{
  "encoder_bias": "none",
  "optimizer": "adamw",
  "max_grad_norm": 0.5
}
Rows from block 7 of the encoder of a small masked image model, named by matrix and row number. Rows with one number within an expert belong to one neuron, the router's apart. Each number is 128 + 24 x the weight over its row's rms, rounded and kept within 0 to 255. All counts start at 0. Numbers have three digits each. After the name is the row's rms in percent of the matrix's.
Before each expert's rows are labels from the 100 images, of 14848, where the router gives the expert most weight on average: "responds to" is what is common among them. Only what is clearly more common there than usual is listed. The data: retinal OCT scans (Kermany 2017).
# router: router (encoder.blocks.7.mlp.router.weight, 32x320), inputs 0-159
# up: expert up (encoder.blocks.7.mlp.up, 32x80x320), inputs 0-159
# down: expert down (encoder.blocks.7.mlp.down, 32x320x80, transposed), outputs 0-159

# expert 27
responds to: finding: choroidal neovascularization
router.27 115:138149141131104146169108118177155136114137117145107106138107131098111139150119164134126132126108095178107098112117131163126136119147134099089107176114169149109132116151153096104104104133071150108169160147105149098144145064124133075110111101103120102088129152106083185140095088126143153100130144127139159130128116162166148136143092145097117134137082130099099166118127093123135119178109172149094164180157115132134131141114111196120074116120123136128146148090161142127121140166169149
up.0 097:163104139130136122098066134164139109126141095112132128165107119149092137152137102126138113163116125116116115121108204107134102165128102137117140135127110095159088133146083143125088164153132152140138147111159131110139110145143137128141167101126070104157124083134132111173116137146147090119120119117143109113149124124170141132153139145156164106115131195089120172134175117145119130127139121121128111133137144122115101107118116132084151116129098111160131079117110071113103155130124133
down.0 094:129142127133137107091128153102140119136145141095138131131118092106141100106162161168129137093165167121163160133093154093129124119102132120124096105111075125115103126123124152118109096114126094160149109147148140164082139152123094164131121139124077124151111103126119120122109155087151125149087131109102167123104099116132093113116147131141142167120130128155121129104074161098082147092107108141136133092144103168142110132154162126130139075189082149111128135138119085155103078110112108
up.1 079:136102140144111132127118155135110131149089139091136132143135116130107160067156152128135162102138150116104135169123112160103107126146112155106097099072120131121155205115091103134119144095104165156134118161123125126085102115128113124108123137106115115111143157111122157182098113145169155112130105157146120106142141138120096134114127105101151186120124137110122135096141115092103148130145148114119147160148156129147094184104146132137099101139109158169172158115117132122140133122132171
down.1 082:109142111131158138080136114126157132133111131096132107137096136142087100120097150092147110129113167130081131103163136134129127168118138154128172116163154129154127128143119135176147128156120176080138135138123141156120130137125142118138122121137121189127129120138128093120122096111116109112138063119099113119138132093147085150145113114067129107117136146184139148127147169110146131141123154121134110134081166113109134131091099128108156132127169121140110118122194131108140163128150146

# expert 8
responds to: finding: normal
router.8 068:153135129130150133155108145139158144137154082096157137174150154160145079121111107107091126145109163149118148100118099146130118161133096138138105100085105139161114106095119151156140165149122125144208115184095145158117142105115165096159118114153145124111133114125106114081112157164144137146121133109119114176139134148115094114110141150158154100082106138102119171136129169099124124120145122111074115114126162143124100144098155164125120114187144109135164142126113132148120119134112116
up.0 108:164143110139101125125102081149135163126159136087129064138162125099088111117146173101121117116131144151182129150160130133144122170113119118167141102105111081137140135137087093115113142113118160116142194138154111164119134123153114126101114142174170134125146134131144133138107118152159152111122131149117102148106154115108096119129179153135122146113130108120137097135110105095124158131089160132152142088129147119164125119117068082088163124147158131146130101106154151167112102118157116
down.0 121:124129137133128123133131153111117100127128147122148118108147138129150104159104116108172125114112140132128143121103136160183116136137169116155165114151171144144139108108139131103127118113168169134189175140142127100125081097136112139090129105098144125133086123140148132173143111087124123133141124159142143117102152116093160116138135128113150071137087180108096126121114096130152091158131114128161145085100139135122118143111097113116128131109134133123147190138137145092111101083149148
up.1 111:148137136119108175091121152102129114115150143104151159145132120189140130137089073109119096139148179112134133127143124108123145147076133174135129086115132134137115126132130142156123164128108173184143126139145136122144135112135154151127094146147126138135103116113107136107082128122159109121110081097122099157092111149143106148080147113132162136127150115103114136178105122168104117108137049126107142114127137160121126130130123127099144144192127102126146073144147137149148124104079130
down.1 111:173155080146124150094102115142178116092132126117124107138126077109157140136137122118137156152134126121137155123155182130128121133152136137138140098106153147105089135143118113110096138120127118142142112119139166148059154145191146154146092108130120142151167102123153158140129105155116119136127129114117107084160102133126124143075069154149106160138143129106116132123119141162089121131156129123148148103108154166124125123153147113114124093153124146102154078127129150180134140100108120

# expert 24
responds to: finding: choroidal neovascularization
router.24 110:093137126170141138132148128089156102110168160100132084102148126123153148126128135154113136140123166109129116159142116131103138199171145108143161104119111134157101140105136093102142106155119104097131129161121111118112080124160122126111172135124156146121168169130141146163127122134112133130117083128132152135115131126151093102116142126150083166138132126117156146135150102120105157124131184115147156163122100163105139101135137144135151099140089125158141112156121138154094108153132116
up.0 111:119120131141157125159093118130133135123098118143136146153098138152095120129168143107167058115121162140142130113086144153141130145168116172120121113069124101133111149128131131117133131142047082122146189111133116153126139102108148101127118075149138089146106116169075159130111149157128142150130075127114120136146136109143084117134135166107135072150102147126095145135128139161143164142067169144144119148157126138145094112128138140098110141144107060074149108110162159122113122191125147
down.0 114:119123137129093086183130118147099107139095134120149180124135146167114112075142156150090132094138134123117141155136088112128161134113096142144103123115108136092163123137127109102112102119169107148105152127096153142111146174110123145128089113113161110132104108111129124087098142081129138184115092116118178107136142148132128112114147124131168082203127136132152110164113119149145144139090149100146146081131135135182107140142090123118099151129143093136128102141100139097163139102103170
up.1 100:193109145114107129103143160149147131125155140164147130129116122152084121138119107138118131174117085118061138143137129170105099132174081156133141139124099143134102149099106163132121128109117140125140088107134114125134127089136125115137113113137104143136091150148138142149092146139159121145116135100135127189107127140162108130126152084155132121069115122118099156156123102115114147172178118118108111128147125093104128138113102097160127149135195134099169124103135120135108142110159122
down.1 097:121124141156168134140144127107136112146081113129086154123145146088154149091126154128138136096158142100153107098113131149184083119112121194177123117142159128118142133093131130104110123174093146141138123159107130131121109139127094131119158107114089146180136070073108132126118131108124083095158140126154122109162147100136104106077135092129152111119135175129165124128117150069145129147093125149156152087095127154121120093098146119125159112145112113120166146136132114175105155089109143

# expert 13
responds to: finding: choroidal neovascularization
router.13 098:124137093137098126102091137141131129158117112164147114111154122068144097119088163116112108108132139109146154103102154162153141138119120131134136094126113123163084112098140144167138144172140108121178136135149097120111081095127150119141159097141190110131140105165142146148152145129133158147127112177123142148142106145099157116126104087116121107124126105109109099144076135136110102086115141092147136136149153128164116127109108129118135152089163085131129127142127182114150168128139116
up.0 080:101155142122114157163099101088146157160159125137118124165189109099140121155106180138149132113126158165114146147130118146136147122146102124123124107125121150132135103142137121177155091149082178108122084117118134154117116086105174117144141152140116128111137150112077098100118143157115122126119174139103139107143101147136147110134134107104086122130129111118153121099127163139126121123094150134116126186124143086117123156078159154133092108108100127123098145110122144103157125153178138
down.0 082:176159133163099127162152094102148123145153118129109215162092120078128127130144132117141113135094115079107132102125114125148143123124124108084172203135127123134133110120107135126135113139144091176140145095111119121094124126137129127110165136135107147134128154104111136141182114151118124120139123143083110105115151132125144136119120093132101143113124110111154073144136173139104111131143093117103155108116167138117137119131146112136055150093133137128126136108121095145139138119133156
up.1 101:130135123107094138151133141147117153152136093123109065103083135106117119122118123148120113112152099096109128143109120174137186110145086123157151152150133121101109087125147100107156125132154099105118143120094122139137123139151103097112116144092115142131140123154154120132138100120113116150154098127133133136128141119110140128113130152119116093188155118110138122105182140141134125166130143130111093156157132151109132138112062157119119150124150127190104103107145092188131114143106118
down.1 106:149133130141087166133177119126089138118122092087105119100165129113162102122069104165116119150169123164098085123147157121096160145128132154151132123134159120119156151130142092127108128146183071141113131119105122123171130120178151130117113124118172122117130122102130093110101102113186134123133189155110164131113140100169149130086127117120104140141147129114158101115109133127139140167170114117128133134126100123111174102102137112133146098106119116093116107147129139162119110126157140

# expert 0
responds to: finding: choroidal neovascularization
router.0 092:098132119151106155128109147116137113119105140102119085098157107110092139112085128103100128136165127104087092091138167153097140132091130172116133080136105118193121153123096140128113175170151182133199160143156100119172125094157125115121122118134120121120127115146166112095133143144134157105137115096178143187120099106159095138108092133117152110098131133103122132112135144104140134132113116073146147104122134150165124087088110124110178107146173105157120094125135131156115179138107122
up.0 089:111113129108196107142139137166151148146168106142129152128121126143135143157127145132115090112072176150122148126088092121105133136175115142132135114085164147124091140101146101125129144162119104123148100138133146143108127128109112111139108144144119141152153128151107172133130103146149117148129161125098099129129138135187126095104128142093128197128139133107159149141109117123132094114160095133067118153148160139074104160142150182116076138145094093120156164132132113106130128087106099
down.0 083:185094136106135140141126135167151116110186125118126143152142115164151121145108118109138167125094076102117159113099099175155131118152114128137138138118148164098167150130145121148115132115124141153146116205143121157098193120144117124114147129077123140158146127117147156106123165148123136162136097133135103118153141150076124115122103149116147134170151087075145130153145109134172121148116127117111097109098140165129108141175128150115139176153143114133184136108152111157131102137135123
up.1 098:094159099113159101145110124125178170192131112149118121122176093084117143133144133167147139159151110108180133134122138131114116151148126150139193115111150159118138121142111091156162140110159123127119130084142140144124117120119117135141134166119143131143112113117128124135106142145112123134158157179114071098153135146119118126137139174132084173099153105117162106130114134107101115105103189112142105133169124139152165127121136145123107118115135104142120139121100062118123111107140141
down.1 103:090143175114145122141166111112117130152093164125116157114115141100139116120145100121136126128124091126155120135139159104139114131151150152127172124149141117160148153077118115111141124146108133106114095142132093145143104126150098142122177078096191172128152126141144152157129112105098129122158115154120113105107183112138150104137149138154104158095106118132176142116128090117126126110108133084161076133114128131134122110130136140095144157153173109096149165143102117111083086130089127

# expert 22
responds to: finding: diabetic macular edema
router.22 111:154119104105127132147123149176125148131116110127154112110117131162133099137096102139151109119139116119119131184088128128142083087142111141170191161116107162092135129146130111117133169127114072106126133136110104128115126134113134124100131139157120114128118162136183176140151157155124138189145119185103103170098134149093190092136144132090109149130176120141099131167137119184123140128175120126093134140118131134125143111166130102106123130131130107101113149115102148103099137128141136
up.0 098:133160109150148088083094118146169179142140153162108125096154145068122124118134142103127121126110095185170139120132153105148128106159117119103124142094150125152095077098138139088095159158147126111152131105129150133111120129127147149117157093122186140158139118154120141093121116088163115085155152145107124124156128150137151119138121147158131087139080148129111119121130121122128128129096162103200154080133122121154148127128104115129108148096130128083115125133131131123149128092124135
down.0 098:142116130164115123130132139117120092143074124125147193133128095128104119140160162121090139149134125100100134102154090221147153136097137125147097166115119174121133095140115138125125115152129127128146113157126144112148153155121090109100152125147117121153157101152091149110151137120110076147135109125120144156156096147142097124135129083162124111145112168089121161136116139171120157130119122136111136113126131113128085108101139162127079108142147158092180105116082124093112175122116116
up.1 104:142173138149130127101126093095173116127145145112111125164204118133104143131123166139119136110113157185130125131115155066135132139102144171122132131100139117151154120150116115113141105133165139114125094157112133166166133127104158112153124105116113131183117094144158081125103118159166153127116117129119137096117156118128119153162142089123145131083126159116106143115129139133118130130117126127100161141137151121148131168133127167119179118134142143087113115116124144116113118153161151
down.1 100:126108109151112154145106133133115135150137154085107122067142125106156120150110155119112142089161119106131146091088128134132206165144086085143147123131143108113123098111105150123149120106143065161160125150103107129137126140133159165118127105124134131118141103123145097123097127137136147152179132087140110123122160121151108101129098070136140131156141143141085145140117153147121130160116115127112114155152135171134159157110101092135093117096155153198110114117160115134124119169119150

# expert 23
responds to: finding: normal
router.23 109:151117114140153122140133090111099128098129150143109138147141090106114138105155123107108130142099114134107171155128153152130132122141146101107119136108134118128136134152137115150142171113130143171113111119145123126158125137115119174112132137132104124144154098116093157103127154169141133137166128112155069119128104124096163159121167149126164116096126150182154107106114159131154134171104101144103108067097103079143130165151123104134106158165147157116069081142137126156158087105146109
up.0 088:160138152136095153139146168127126110160116114150112157109128123111160110122143078152132140137167131130110114116135131106079115086143126172134120124099083145135143118111097110109093123160126101161139099161110085115123110103144112105137133168134100127099080128121148119086138173124147138140125133125112169151136127098139142120117117156141135115149154176110103126108120153132101181127167092115140090120144137154130131122146165093159131140100154160093106116154147111137148174113121129
down.0 088:150155117119112148157088142104101184120144124157102112126116076097179162117127149107110153115149147142152120111126146109060135101125109112112154112146151113094106142108093125132128096153170065177143149138094087166147137127121121117125135151148113109111137168111148129136090084121127120119162155093159121152142138139145144167113094088106136100146131121133144131148105155085137148155110126123152171112142163148116126155175105114139177110146122135135118098134162115158111119116161097
up.1 102:148131106120108135169088151121135148139132078144137121110166152141192100140103089142079150142129098110086112084137128116085103158117129132141128124161142119167117139110099098149154106078095089141151161135118117102115094119156123138140117139101139132098156116174137118179123098173133129126101127129119161131136116129111134117164116095153121119165120168133148129122156133131081160117135132105173099164128147142097117113135103133123169083111147121136147148132131145130155174148127146
down.1 105:135147117090088119088125142148163120139140121127108102121187151174146094130114089149114166094137130146135119139138107124123125114124139152184149150136131082153102126100085152110130126144119103115118108115156155129088106166155098142136105165137125126133109095135177110124130154104149115100084172128093117115140182111078112132154122116147170132100100119095090177097157127140101102148165121119132131138142130147168114164125140114142157125146117165120153118122105136095133123129132142

# expert 26
responds to: finding: choroidal neovascularization
router.26 085:092083143165164083100121155097133157153129151153143139096135112145106145143150120121136138125160129141121113125121139119133102127105114157118115075139130137154131101118132171109166190122131114151128105077131135132137155132108127145161110167119127092141126133121123155098143145122129123130094114120125085160132138122150126140174113119125111092098124108126114174123120159124143125084129139111090152131131081097138127109147159148129142129136079125096120096122117148126129102139110139
up.0 104:124145141104102163129122151184134130151173142106132160127137085137149140146111111195122143126113150161222136137127089136094081089090138137137119104109141159132159120137105102152166127126119152140124130123112130157122111103127134151104133161173139107125110170129167093106087138138064129156105149139134135148160127120112141159106108161102114135163127128098131134130131099144154108086161130141145081148120124147161179138087138105136135123157142145101174134119168148114115108143128158
down.0 102:146123132095121136125115145117139158139107138123081128181165100096103127144135136157105136156125146137143106164107129162136087149120114183129078132116143151115182152138138107135120138140103160148106135101149117155114126145124121141099133177170064161131118116103100054108113158146089120149134149102116107117173128046111075167123162149151150134113127145116162104116105139142104149140142108147155155119107127087114153153099136144142121107088136180132108120076149084144133124103140177
up.1 091:137154072153110163154148129101087111095137101154112110128103116071150134104144100161114071106092091113152155088101129140107111129139112070125152122148173104108119101113137100143164027135118107099159135170118125075112094130165174126155139100120161149146131154142107150098123085118126107102180133118171203126105132190139187107073105114089115129089110158109120120150128123105129116144106179119105165113135157151095118156136094088124110139136140118161136134141119129147131149143136125
down.1 101:160120129148118136134153151133120156130139154130176150159095098137121110062174159108128136103088111129122161165127119140099093132137141120093127081096118102103085130146162115126134129125133111119140123170110132124077096124117120096073086154119151117104099134161163164108164090140144159130085127139122133137139130144126159128145152152094175125133182098131132066111131130126102123111132093117158126090169121141133110147164091128123079137141125114159140119113148116119139136107101099

# expert 28
responds to: finding: diabetic macular edema
router.28 099:090175077098100140130114107128105132096119059078131081104111154158137153083083137151105132170163148133132143109161132099115136148136139127115126131108142156107158130129087106100116114131158136090122141116125121124152083145138140161135141143134157150099118150135147098111152123145073077186146114127156156143118152132090122152107118153169095137180093128148119133152172129156120115123088120115139140131138115151135167112110134125131158160118160088107108162139128115107120147120119131
up.0 112:160132161119110128133148109094112149168109141121096135165154127135161158091131152131114185141121099084103106123115127140150154117105157146111154184071167100096158139112087061152132126106147090160140141114116105137117107116159150111138134125080128149102091162142142134114142123157115152114119153152116123115129160130110131113122130133106128111114149152116139151125172135107098142167118142109110115198149157094121093165152139122130178141116146128107129100113150153160141153153149162
down.0 115:129135120120128126125153101126106066101107110127109164129142135160105121094120104157159126124160125146171136132113155114111111161118145143151112149114122147147136142093111145107128100114120097141108069137173122135102076142172128183108167100147106144134133133117126130162122167121101106167127133132131115087150149125163147121119170145180154101112107122136131147133148096135090113093126116092183099147090113117132122150145151102120126090115140095088144152147104092112056128131079115
up.1 106:131112148116113134152167169112105176137090137114198126126099116146167114106142097095130135122155161175062112155112138125153113120128165142071129130149133129156121130122135096181147167136113113132145142134123097133133120126108157088112165100103095123142132116137165122101139151136134113175150136144141121155143140134116134153126128059089135118140171084144121082099177174097134203097080105148101174138172116124103101111141134096110144164151155099143096130126182143157138135133161141
down.1 113:089142124165162143148139134114116097132143125132084171154144089117086086130143116113109099129119125134138128133115150122075107184144132136116151114118134120145110122148119168133140163123155126160150118122111141170115126132140166150155101105114123140142120155161137144112112153092074159172104129117132115146121158169101118105136117109108113094126129098125083166145130137098122116140126111108134119158126150121110118168161117088129083103148102174155182101106153137134120117129119082

# expert 9
responds to: finding: normal
router.9 098:124173139145110169122136116117120111103093113120108159139121125137104103109090116109121156126119083117096125127160112129103130136107163148108094136140158142146140107155090134126111094127157157135163157133104150167132132111128159140098124097113118151123097153171116119085125138093116161139127120099127170173125124119125141121095115149092098066099096101157091121136132155119104113176139109128102084123106124130176141152138112084122149147171160123121135105110130135152129145153104089
up.0 126:125116098110110113155132157102138113083146136105142106116156120165120116089144144149120144126134142124163161133079158138129180113139094125148157128140110114098126156133133135115116123077143089145101127127130148128121130157128095169129132113138122106147149108141144100116107160127122121154124133141116124064159138174113153122139129111168171113131123159132094141102086154159148164099131139141130155143165110144143134120094172155113116151127128160101138110118123122120160117140099162
down.0 162:157117086091104110162093137129141135130104147100128111096139145132096117114173165149087180104162147125122138152106129108117130097151101134125122141124101070088134167122111113101109122084070094120120102087190150149086132148125091172129113147153126128117138127113127110133153140136115124099112150156084105086160151117128110107152103133145161143106132172142167096105126093157116133107099146155142112126126118169145128103144134143133105126130146177122133147139095099135110173104114153
up.1 098:123125147159143117151179141073156087162126151135140119174124151166155107108153141122157122137130132116128102147112145114174098143107170128111135146138158113091149156133154132131119138116103089147101142104169141118116146140119136118122161136106126158114128147077127115145179153116103077139090121143090123086106147127130057160115130126160143144169114148146146120111166126140110152148094154158202115124145122095077116118144202122140130106109103110099146150153178087130121149157140150
down.1 092:145152094122123138124138107104097104119120102160111136100141173140167155124113124169134184109128084076103139129107146128107147094148135089143140154149142134107135117127125123079110118109148121112128084149133117141113127138130131164107154161120129124146137134112134156134173126103099108115156148113150120109107123107114111117075148099180148106129139111148111076133142095119136134155059141098109109090133149176136130131157155107126135169149140140104156150156098113167128135139135104

# expert 12
responds to: finding: normal
router.12 095:146111145096080158164143086158145077123102076105127153103163167127101149107150125169125118147154114129148136115148120110133156141121102123155097168119130149114159098150129125081157098095128095097085139146124142089109104155104169112138093146146128132131143112140126080117150138143140141147072155121150164110141123121111128142115157161128118124103109154168100136143116115134092139123142121141122123117110160155149116105128108096142097168092113149127094110151088112094146108121103141
up.0 098:126094108152162090091171137139109124118131127108174108115065117162190127166146093069159119133151155098088109134110111137140115132128140146166129174109102179137100165189137142122109149105115124148129110134126126127139120107141131113140126074123110108114125135142139143138119157097109168188123124136152104135119149140131143081115097108127124137119150136155134114166135150139132121131125155147104154156094148151130126089151128126098165149117171094117130164139126122139119139098132143
down.0 101:181158095150098163168150144139148134105123143135112073108089142083119150129122175122119136130141101145106111127134170096134095141148080127114128139154143134099122103139128076138101137154101124114116147132123135099160161081127099094110157123134111156138116095095145110162140112167149125148146125133158134104119114140177157115147103120123117100158147116130139122134120139124137122103091163113120152124153106123106176102052099164096152138111159116138109130119150114124100157137122118
up.1 097:104164104136116102134135148135101155123098138140168154113127157137192108111122104128156157127158096120093115131135091121113154103124162145123123090122131095148168125124112119131183143113132137065141056107112106147143103147131105115112176118128145174120121140116155136066159093116071126149115142119123133133141130151086141107140122130120142119121151100159150117127152116115116221122127137158133154143117108147147131144147150127119119122130155112166132153094111154132154169126129154
down.1 085:136105134115121127176112123170113131129128102123143138116162124127105140133120155137144171122116134124116143139103118079147153074143112067147104130103095131125145063119129152099113102088183139130122108157118161125147123138155117147110127121093095057184141120157148174172116140147142091142093128108158157120179123082144145092146131158130130104115124124083156130145097146100118136105171136111142123086082117160135107142173133114136103125117084115128118121143140122151120115115117115

# expert 18
responds to: finding: normal
router.18 089:151114151118122119100098165125102172145122100141106132177144140137139137102105088135142150176140140110120110109103172120092135180108106145131113138151138129143122120142093158138141143091138169165132145112096150135153133157104157122170075133122101146081129124146112095134096082111143113095136163102147109146137144109158110127169123090123123090129106150128147159109111150100141150113139103085114132169122138109090120145097119159104168144146111119094134108085144125150129082136152188
up.0 079:119131126142122116077169101154091123110097147116156138162162128145110150089120100137115143106174124143106137161145135115141089126094156110152104114122099118137161131104140084126157128151160113100112099155161124128117101102132092152087181160113122150162130138145172155147126137144144121103114153144161149132127149137132117129156128124103149160092183102123154090179153115133168133135104137115143128084127101149157129124107117157118153160134164103128146108142099139114157154087153130
down.0 077:157125103107108106149108135101143122128120153152103149162145146133121112113088136104146154147126132149059125152088125112123122137137149095108095189156126126085147130178107090159140122104128135167110140129154118173109124097156144136117110147159068116109164136123119099138084152144124098146160152135114109103138100100166151127161119132076161115104148132168137074117118148121115123147091112152154123149115130124105124140146121126139179118110146146131077134098081129117118148116153166
up.1 116:103149154135072115148128109091140127142153144127166164124090161125199093149112114163145128127132153126160136125126124128146160143162108146113122126107119125133135133123159092134110064140166124131126129109131149117163135139178125108139127107109184103135080158158185096116168108102113144092139128105125157105180131142116158149116119170101111118135131114093141127131098140137144112114170171133169108134109114151123130193147147117095138125113146175137105123162158146145104110143155181
down.1 119:109083162187119085158150123144141088145151116136119116135114102088166123126157129161079104121094035116153142152109160113122101152138144141145127149093107153143097098104146075108152106165120103114107127135120144138147146096134069081092188111103140132182143113156110156157162134145173128097153099106115158124111112174110144098108145173115106084128147089089131111082139148145133162122139155109151142115126111121110112120113101133145098132154112130102147132114127165142144134112109128

# expert 7
responds to: finding: choroidal neovascularization
router.7 102:119143097134104118109119112164096118103101121119133116100134103130162178101149103145136177111133120093166131155122156115122146120122159138116108072107133102110130164108118112102168170097134099079101120095181107104165108123146107150104135101127143145113153156156134120153172091143125152110163172121150098130083128130157092154135154141151174154165133161116158079151136096152111130102097144158162102101163093113128141155142101146128088124107169100158113161166130116109125145145127127
up.0 078:125145130132107119092095184134105126154144103148154159122103133116074132124124124127135101143141147082164116136136108131121129119126116128137086143123104134099191153144125142113174129096142150145130119117130090156143141157125124157123101095188140096093124138138162112142090159092122146147128173135143114185129146147191126106115145159120129136111173140106143084152093097131120120132161137138085115126135140132166137166130122133152076119148154127085131134108125091100120138121142130
down.0 077:170136108141144167137161145103119106133140129110143111128080116143150137137141119096118151131117093135076162136095150121118135142123153140102197160143166132144131157143154097147132155079153094160135139123132092114159138160124137140103122118111098133112117097137111151125163120116156140152106143128160118124133105187119186081111091081127130163125163129125146108096136100115125151116095123150166107094153131138090141114119140107105141107136155127109157132151082122123163151154115111
up.1 094:131138117106095168120098144104121148155113101108152175109071113101137125139101137122151146102148114134112097111128133132181105082125128144131164092159103135125132097117118146138178143103114096133161110132107094139124117174118117124122155087167105144109115111170146134109165148079185149140086159134135108139151155136138129138127128107115151133136189066098109103134106135121140185125124131118114122122129137116134114167102135110151112129150130160179132149113156090113131112135111122
down.1 088:127117107134124126115171133070121139117084158114142151148175150147128118135144153102093181123153116146067142151112084117134113135124162129144124187094113104129162161117105072108098143106154122159115162114111131096150086114138138127121139133113129101105102119131129144116105145097128093135132124130161122107143123179131126138132129125118206127107141102136148098116157108126112170108117155112163118143111117127104099107124143150131143120092178133143156120183092134113149175134161140

# expert 4
responds to: finding: normal
router.4 116:150117139115130105176118148107132160154124118115139157163087172188133115139160128142146117110112083118117144127090160098103127137172110105104098159176148132118143133165165142161127137095124130170108170108114115119138111181152138143125088123108139157139127143130141108137132123125126119118144133149131119128147099106091131129133106097132126098116152121163150097101092165116152168153128131089111151151104150109141148132153102088116133191143090156172121123112165130146159102116153171
up.0 104:132151131143097114134165125111137161113149181159083110100149125163144103121102141149168147123095106156108130148121120109139117145142114123162107158101124094142129165105133146099081152103138142108144163103176110132118100115090111115097134104104113153140093105167134108125107111106136126131114123135119130137147147072125132116155160120151181112145107140105118109108120141097212161142153127082153096133099097132116098165122124115153163159104130126100168114170115143119163138147155153
down.0 104:102128151154117162107102123128127133142139102099185125114130100169126137141142113125154126165104151141159178143136137128146122128154131102146173093151128122126121127132160128116090122117158128121121127117101135118132146152093178141143129139148171156136095092190140077133097154124159168127100118084114128114140108125121070125137164134153133141117107124124127149118075107123113184118156144125101139096149165142152106145120158096134137073117132133124176117147124128138145078117136137
up.1 100:145106136167130119113147173113132109098159131080093170118132124139122130167118127119148122137079128113135123122129126089153118147103130104146098129135090128137093099108135135148096173095157146147147170123156136116136133106131072172120125127102127125156105148132126165134106161159117103146126073132128095142123121098156096119196114120151140109101156111136141133171137156136151147108140118089104104153073108128093111125123073133134125123130123134161121128140129151138134118107126130
down.1 095:130172112110138145147116118144144145141115104119148185128111138146125171156123108155156147121158129170141106126166142084116125109175131121077129108149134113098124172120151146101112141111129113123095103112096126117149136118141161136174138089163160148110115113144150114129075130116123149141113168129106123138113093101127127143138128112131111185097092134160162151112104104112087141102116112114116097137153139124180131127135184139128138102134151150124123116178119109089155118160134129

# expert 10
responds to: finding: choroidal neovascularization
router.10 119:138119123173164136099107164128109129145119127138164123126089105107150134131166121145112138117145179087144093101126116149110150137158151122114114129138127130119105162134141120169168122118104117126199085127132097111139139122149151091134164110118120112115119109104143184171136107171142150117128151157106144171106112146136062141106098065163097177132145119108134109097147112106084154107117138121096121168175134138127119110141120132128165109124121132148097123144110138169088139175178114
up.0 094:119104144126177100169112124090136105141096168144081152201135175145145098149142126145133148155127122139095159126108122143112161142111138112147150182134146136123135137132134162123139153131102186134108130072129163127159148085134098137161119137082106117115124110147093111120078119126138123126166084089112119097123135106119141131157140154104132108091084159147163145108101120134123115139124152167144082157120088098109145142066139128130132130142117185111139167115124137104129094119148142
down.0 103:121127097179142139086096107191142122131160130176154066151099128170095104127187136159152149130148123154154134137132108116134081124109123109154114125122095166123129069124137133140138103122130150101087094133127139138139163073136145118137123125128150071123126125121127183147102122101180153109112141133148121113114081186153159123105152149134130143130139063109128095098149105162139110099142176136160123125124129148111154134141101146137142091113115125110091144129136153142107117119144130
up.1 100:113102138126140131169153126112117096122134130160095122130154138124107114131125120133105112112115111163069142127112155130145137107097118103109149156126158142138122128095153139114105128131111116136126131145100170113070135132130141151150095157104107113154164116139043146058127171098130145122152128107137150133100128155108129106120106157132131102131127104138131156135131144171150145143118112174105145119119105149137101140121121110148086156151095155124108141122105153125139105079094122
down.1 113:125166112147087105155142081111126081126156132132138111135113172148135075122154130159154125135147104138097139139130138075125105117119121164124140160156093134143171114139172154132143099097125134126074143100106123162095159085116155124164078124116150123115123117146131089096145144100125153155107108123094122083106139121141130099161180143148137107118124090126133098122108098176121144118144148125121134109129150111177126120143098162134095115114147172099105144128141144115105122129114200

# expert 31
responds to: finding: normal
router.31 085:123145127159082130096126156102117130129089073100115118106106154138135110124127122127115100148166167090101116090111141119120131117111112143131103166127129099119134126123082117139098169127146143146183149119137169143115108146137138155138100107147099161134113133118170073088135120119125118088140090106141134114142120104131164147105113148157172087121149150137122126131149177158118111140135102126114102110082158139134141136091112112134139116152155113144086137148110132116119150099120130
up.0 100:145096112122162085101133114146153132128135129160151092131153163105121171134152116137125150108121138168129131118113153120130142144144106120137156150150113147148101123119103093117118121120105163154160103122154116095159140063111104077163096120104130162080171133129140170166096107125185146151144140126156105150136122108203113112134122116118121131104160083123123140123084078084147103086105158099127188126159110140129118139143077131091086133127146103129110139128152122128116153133136103
down.0 114:180094149145172108150164168116160128113140172140135170181135145109129126120147176104185173115124142121117117143092135162164096113128129128159098168131133184077122146105137104140111121127088102133166102174140110156083127124113118139116160123087118132130127109123091155137115111139113138150150130163115129096184129186115108125140105100131125139152160084125148114105129135147167120128119110125126111132111114169102104142135181127118127165142105140069157151131132133140124111103136133
up.1 082:116131113153152130125129148183109112091145126131123130140119066127129155126116146153160150131120172139172130181131128170139140156128127122125140099103130158142104123118143159189180115121128114122114101144148092124132129095169102103118162143154129114113170157127128182114088146148132140160126110165129101129128146162151112109135153096125107171120131103122134143141150119118101169093106129120118143149129104099100157138110129139155150131116114123120111130095138135143118093136115132
down.1 059:160106168122145127141146132135094133126100120163134125195137114109140136146153111097145105114108106112080119163107175138101122124167148180139130123174111176135155148153157147134099134164150123188136095134122117134136177176122148124132144133152097134145093145087114139126172139164094143164131159116111092099131074152077119146093110101126150089150123137157111165140128156161127110186145121116134133116071146117075125152128120077099134157108106132102113091113137117174153119080106123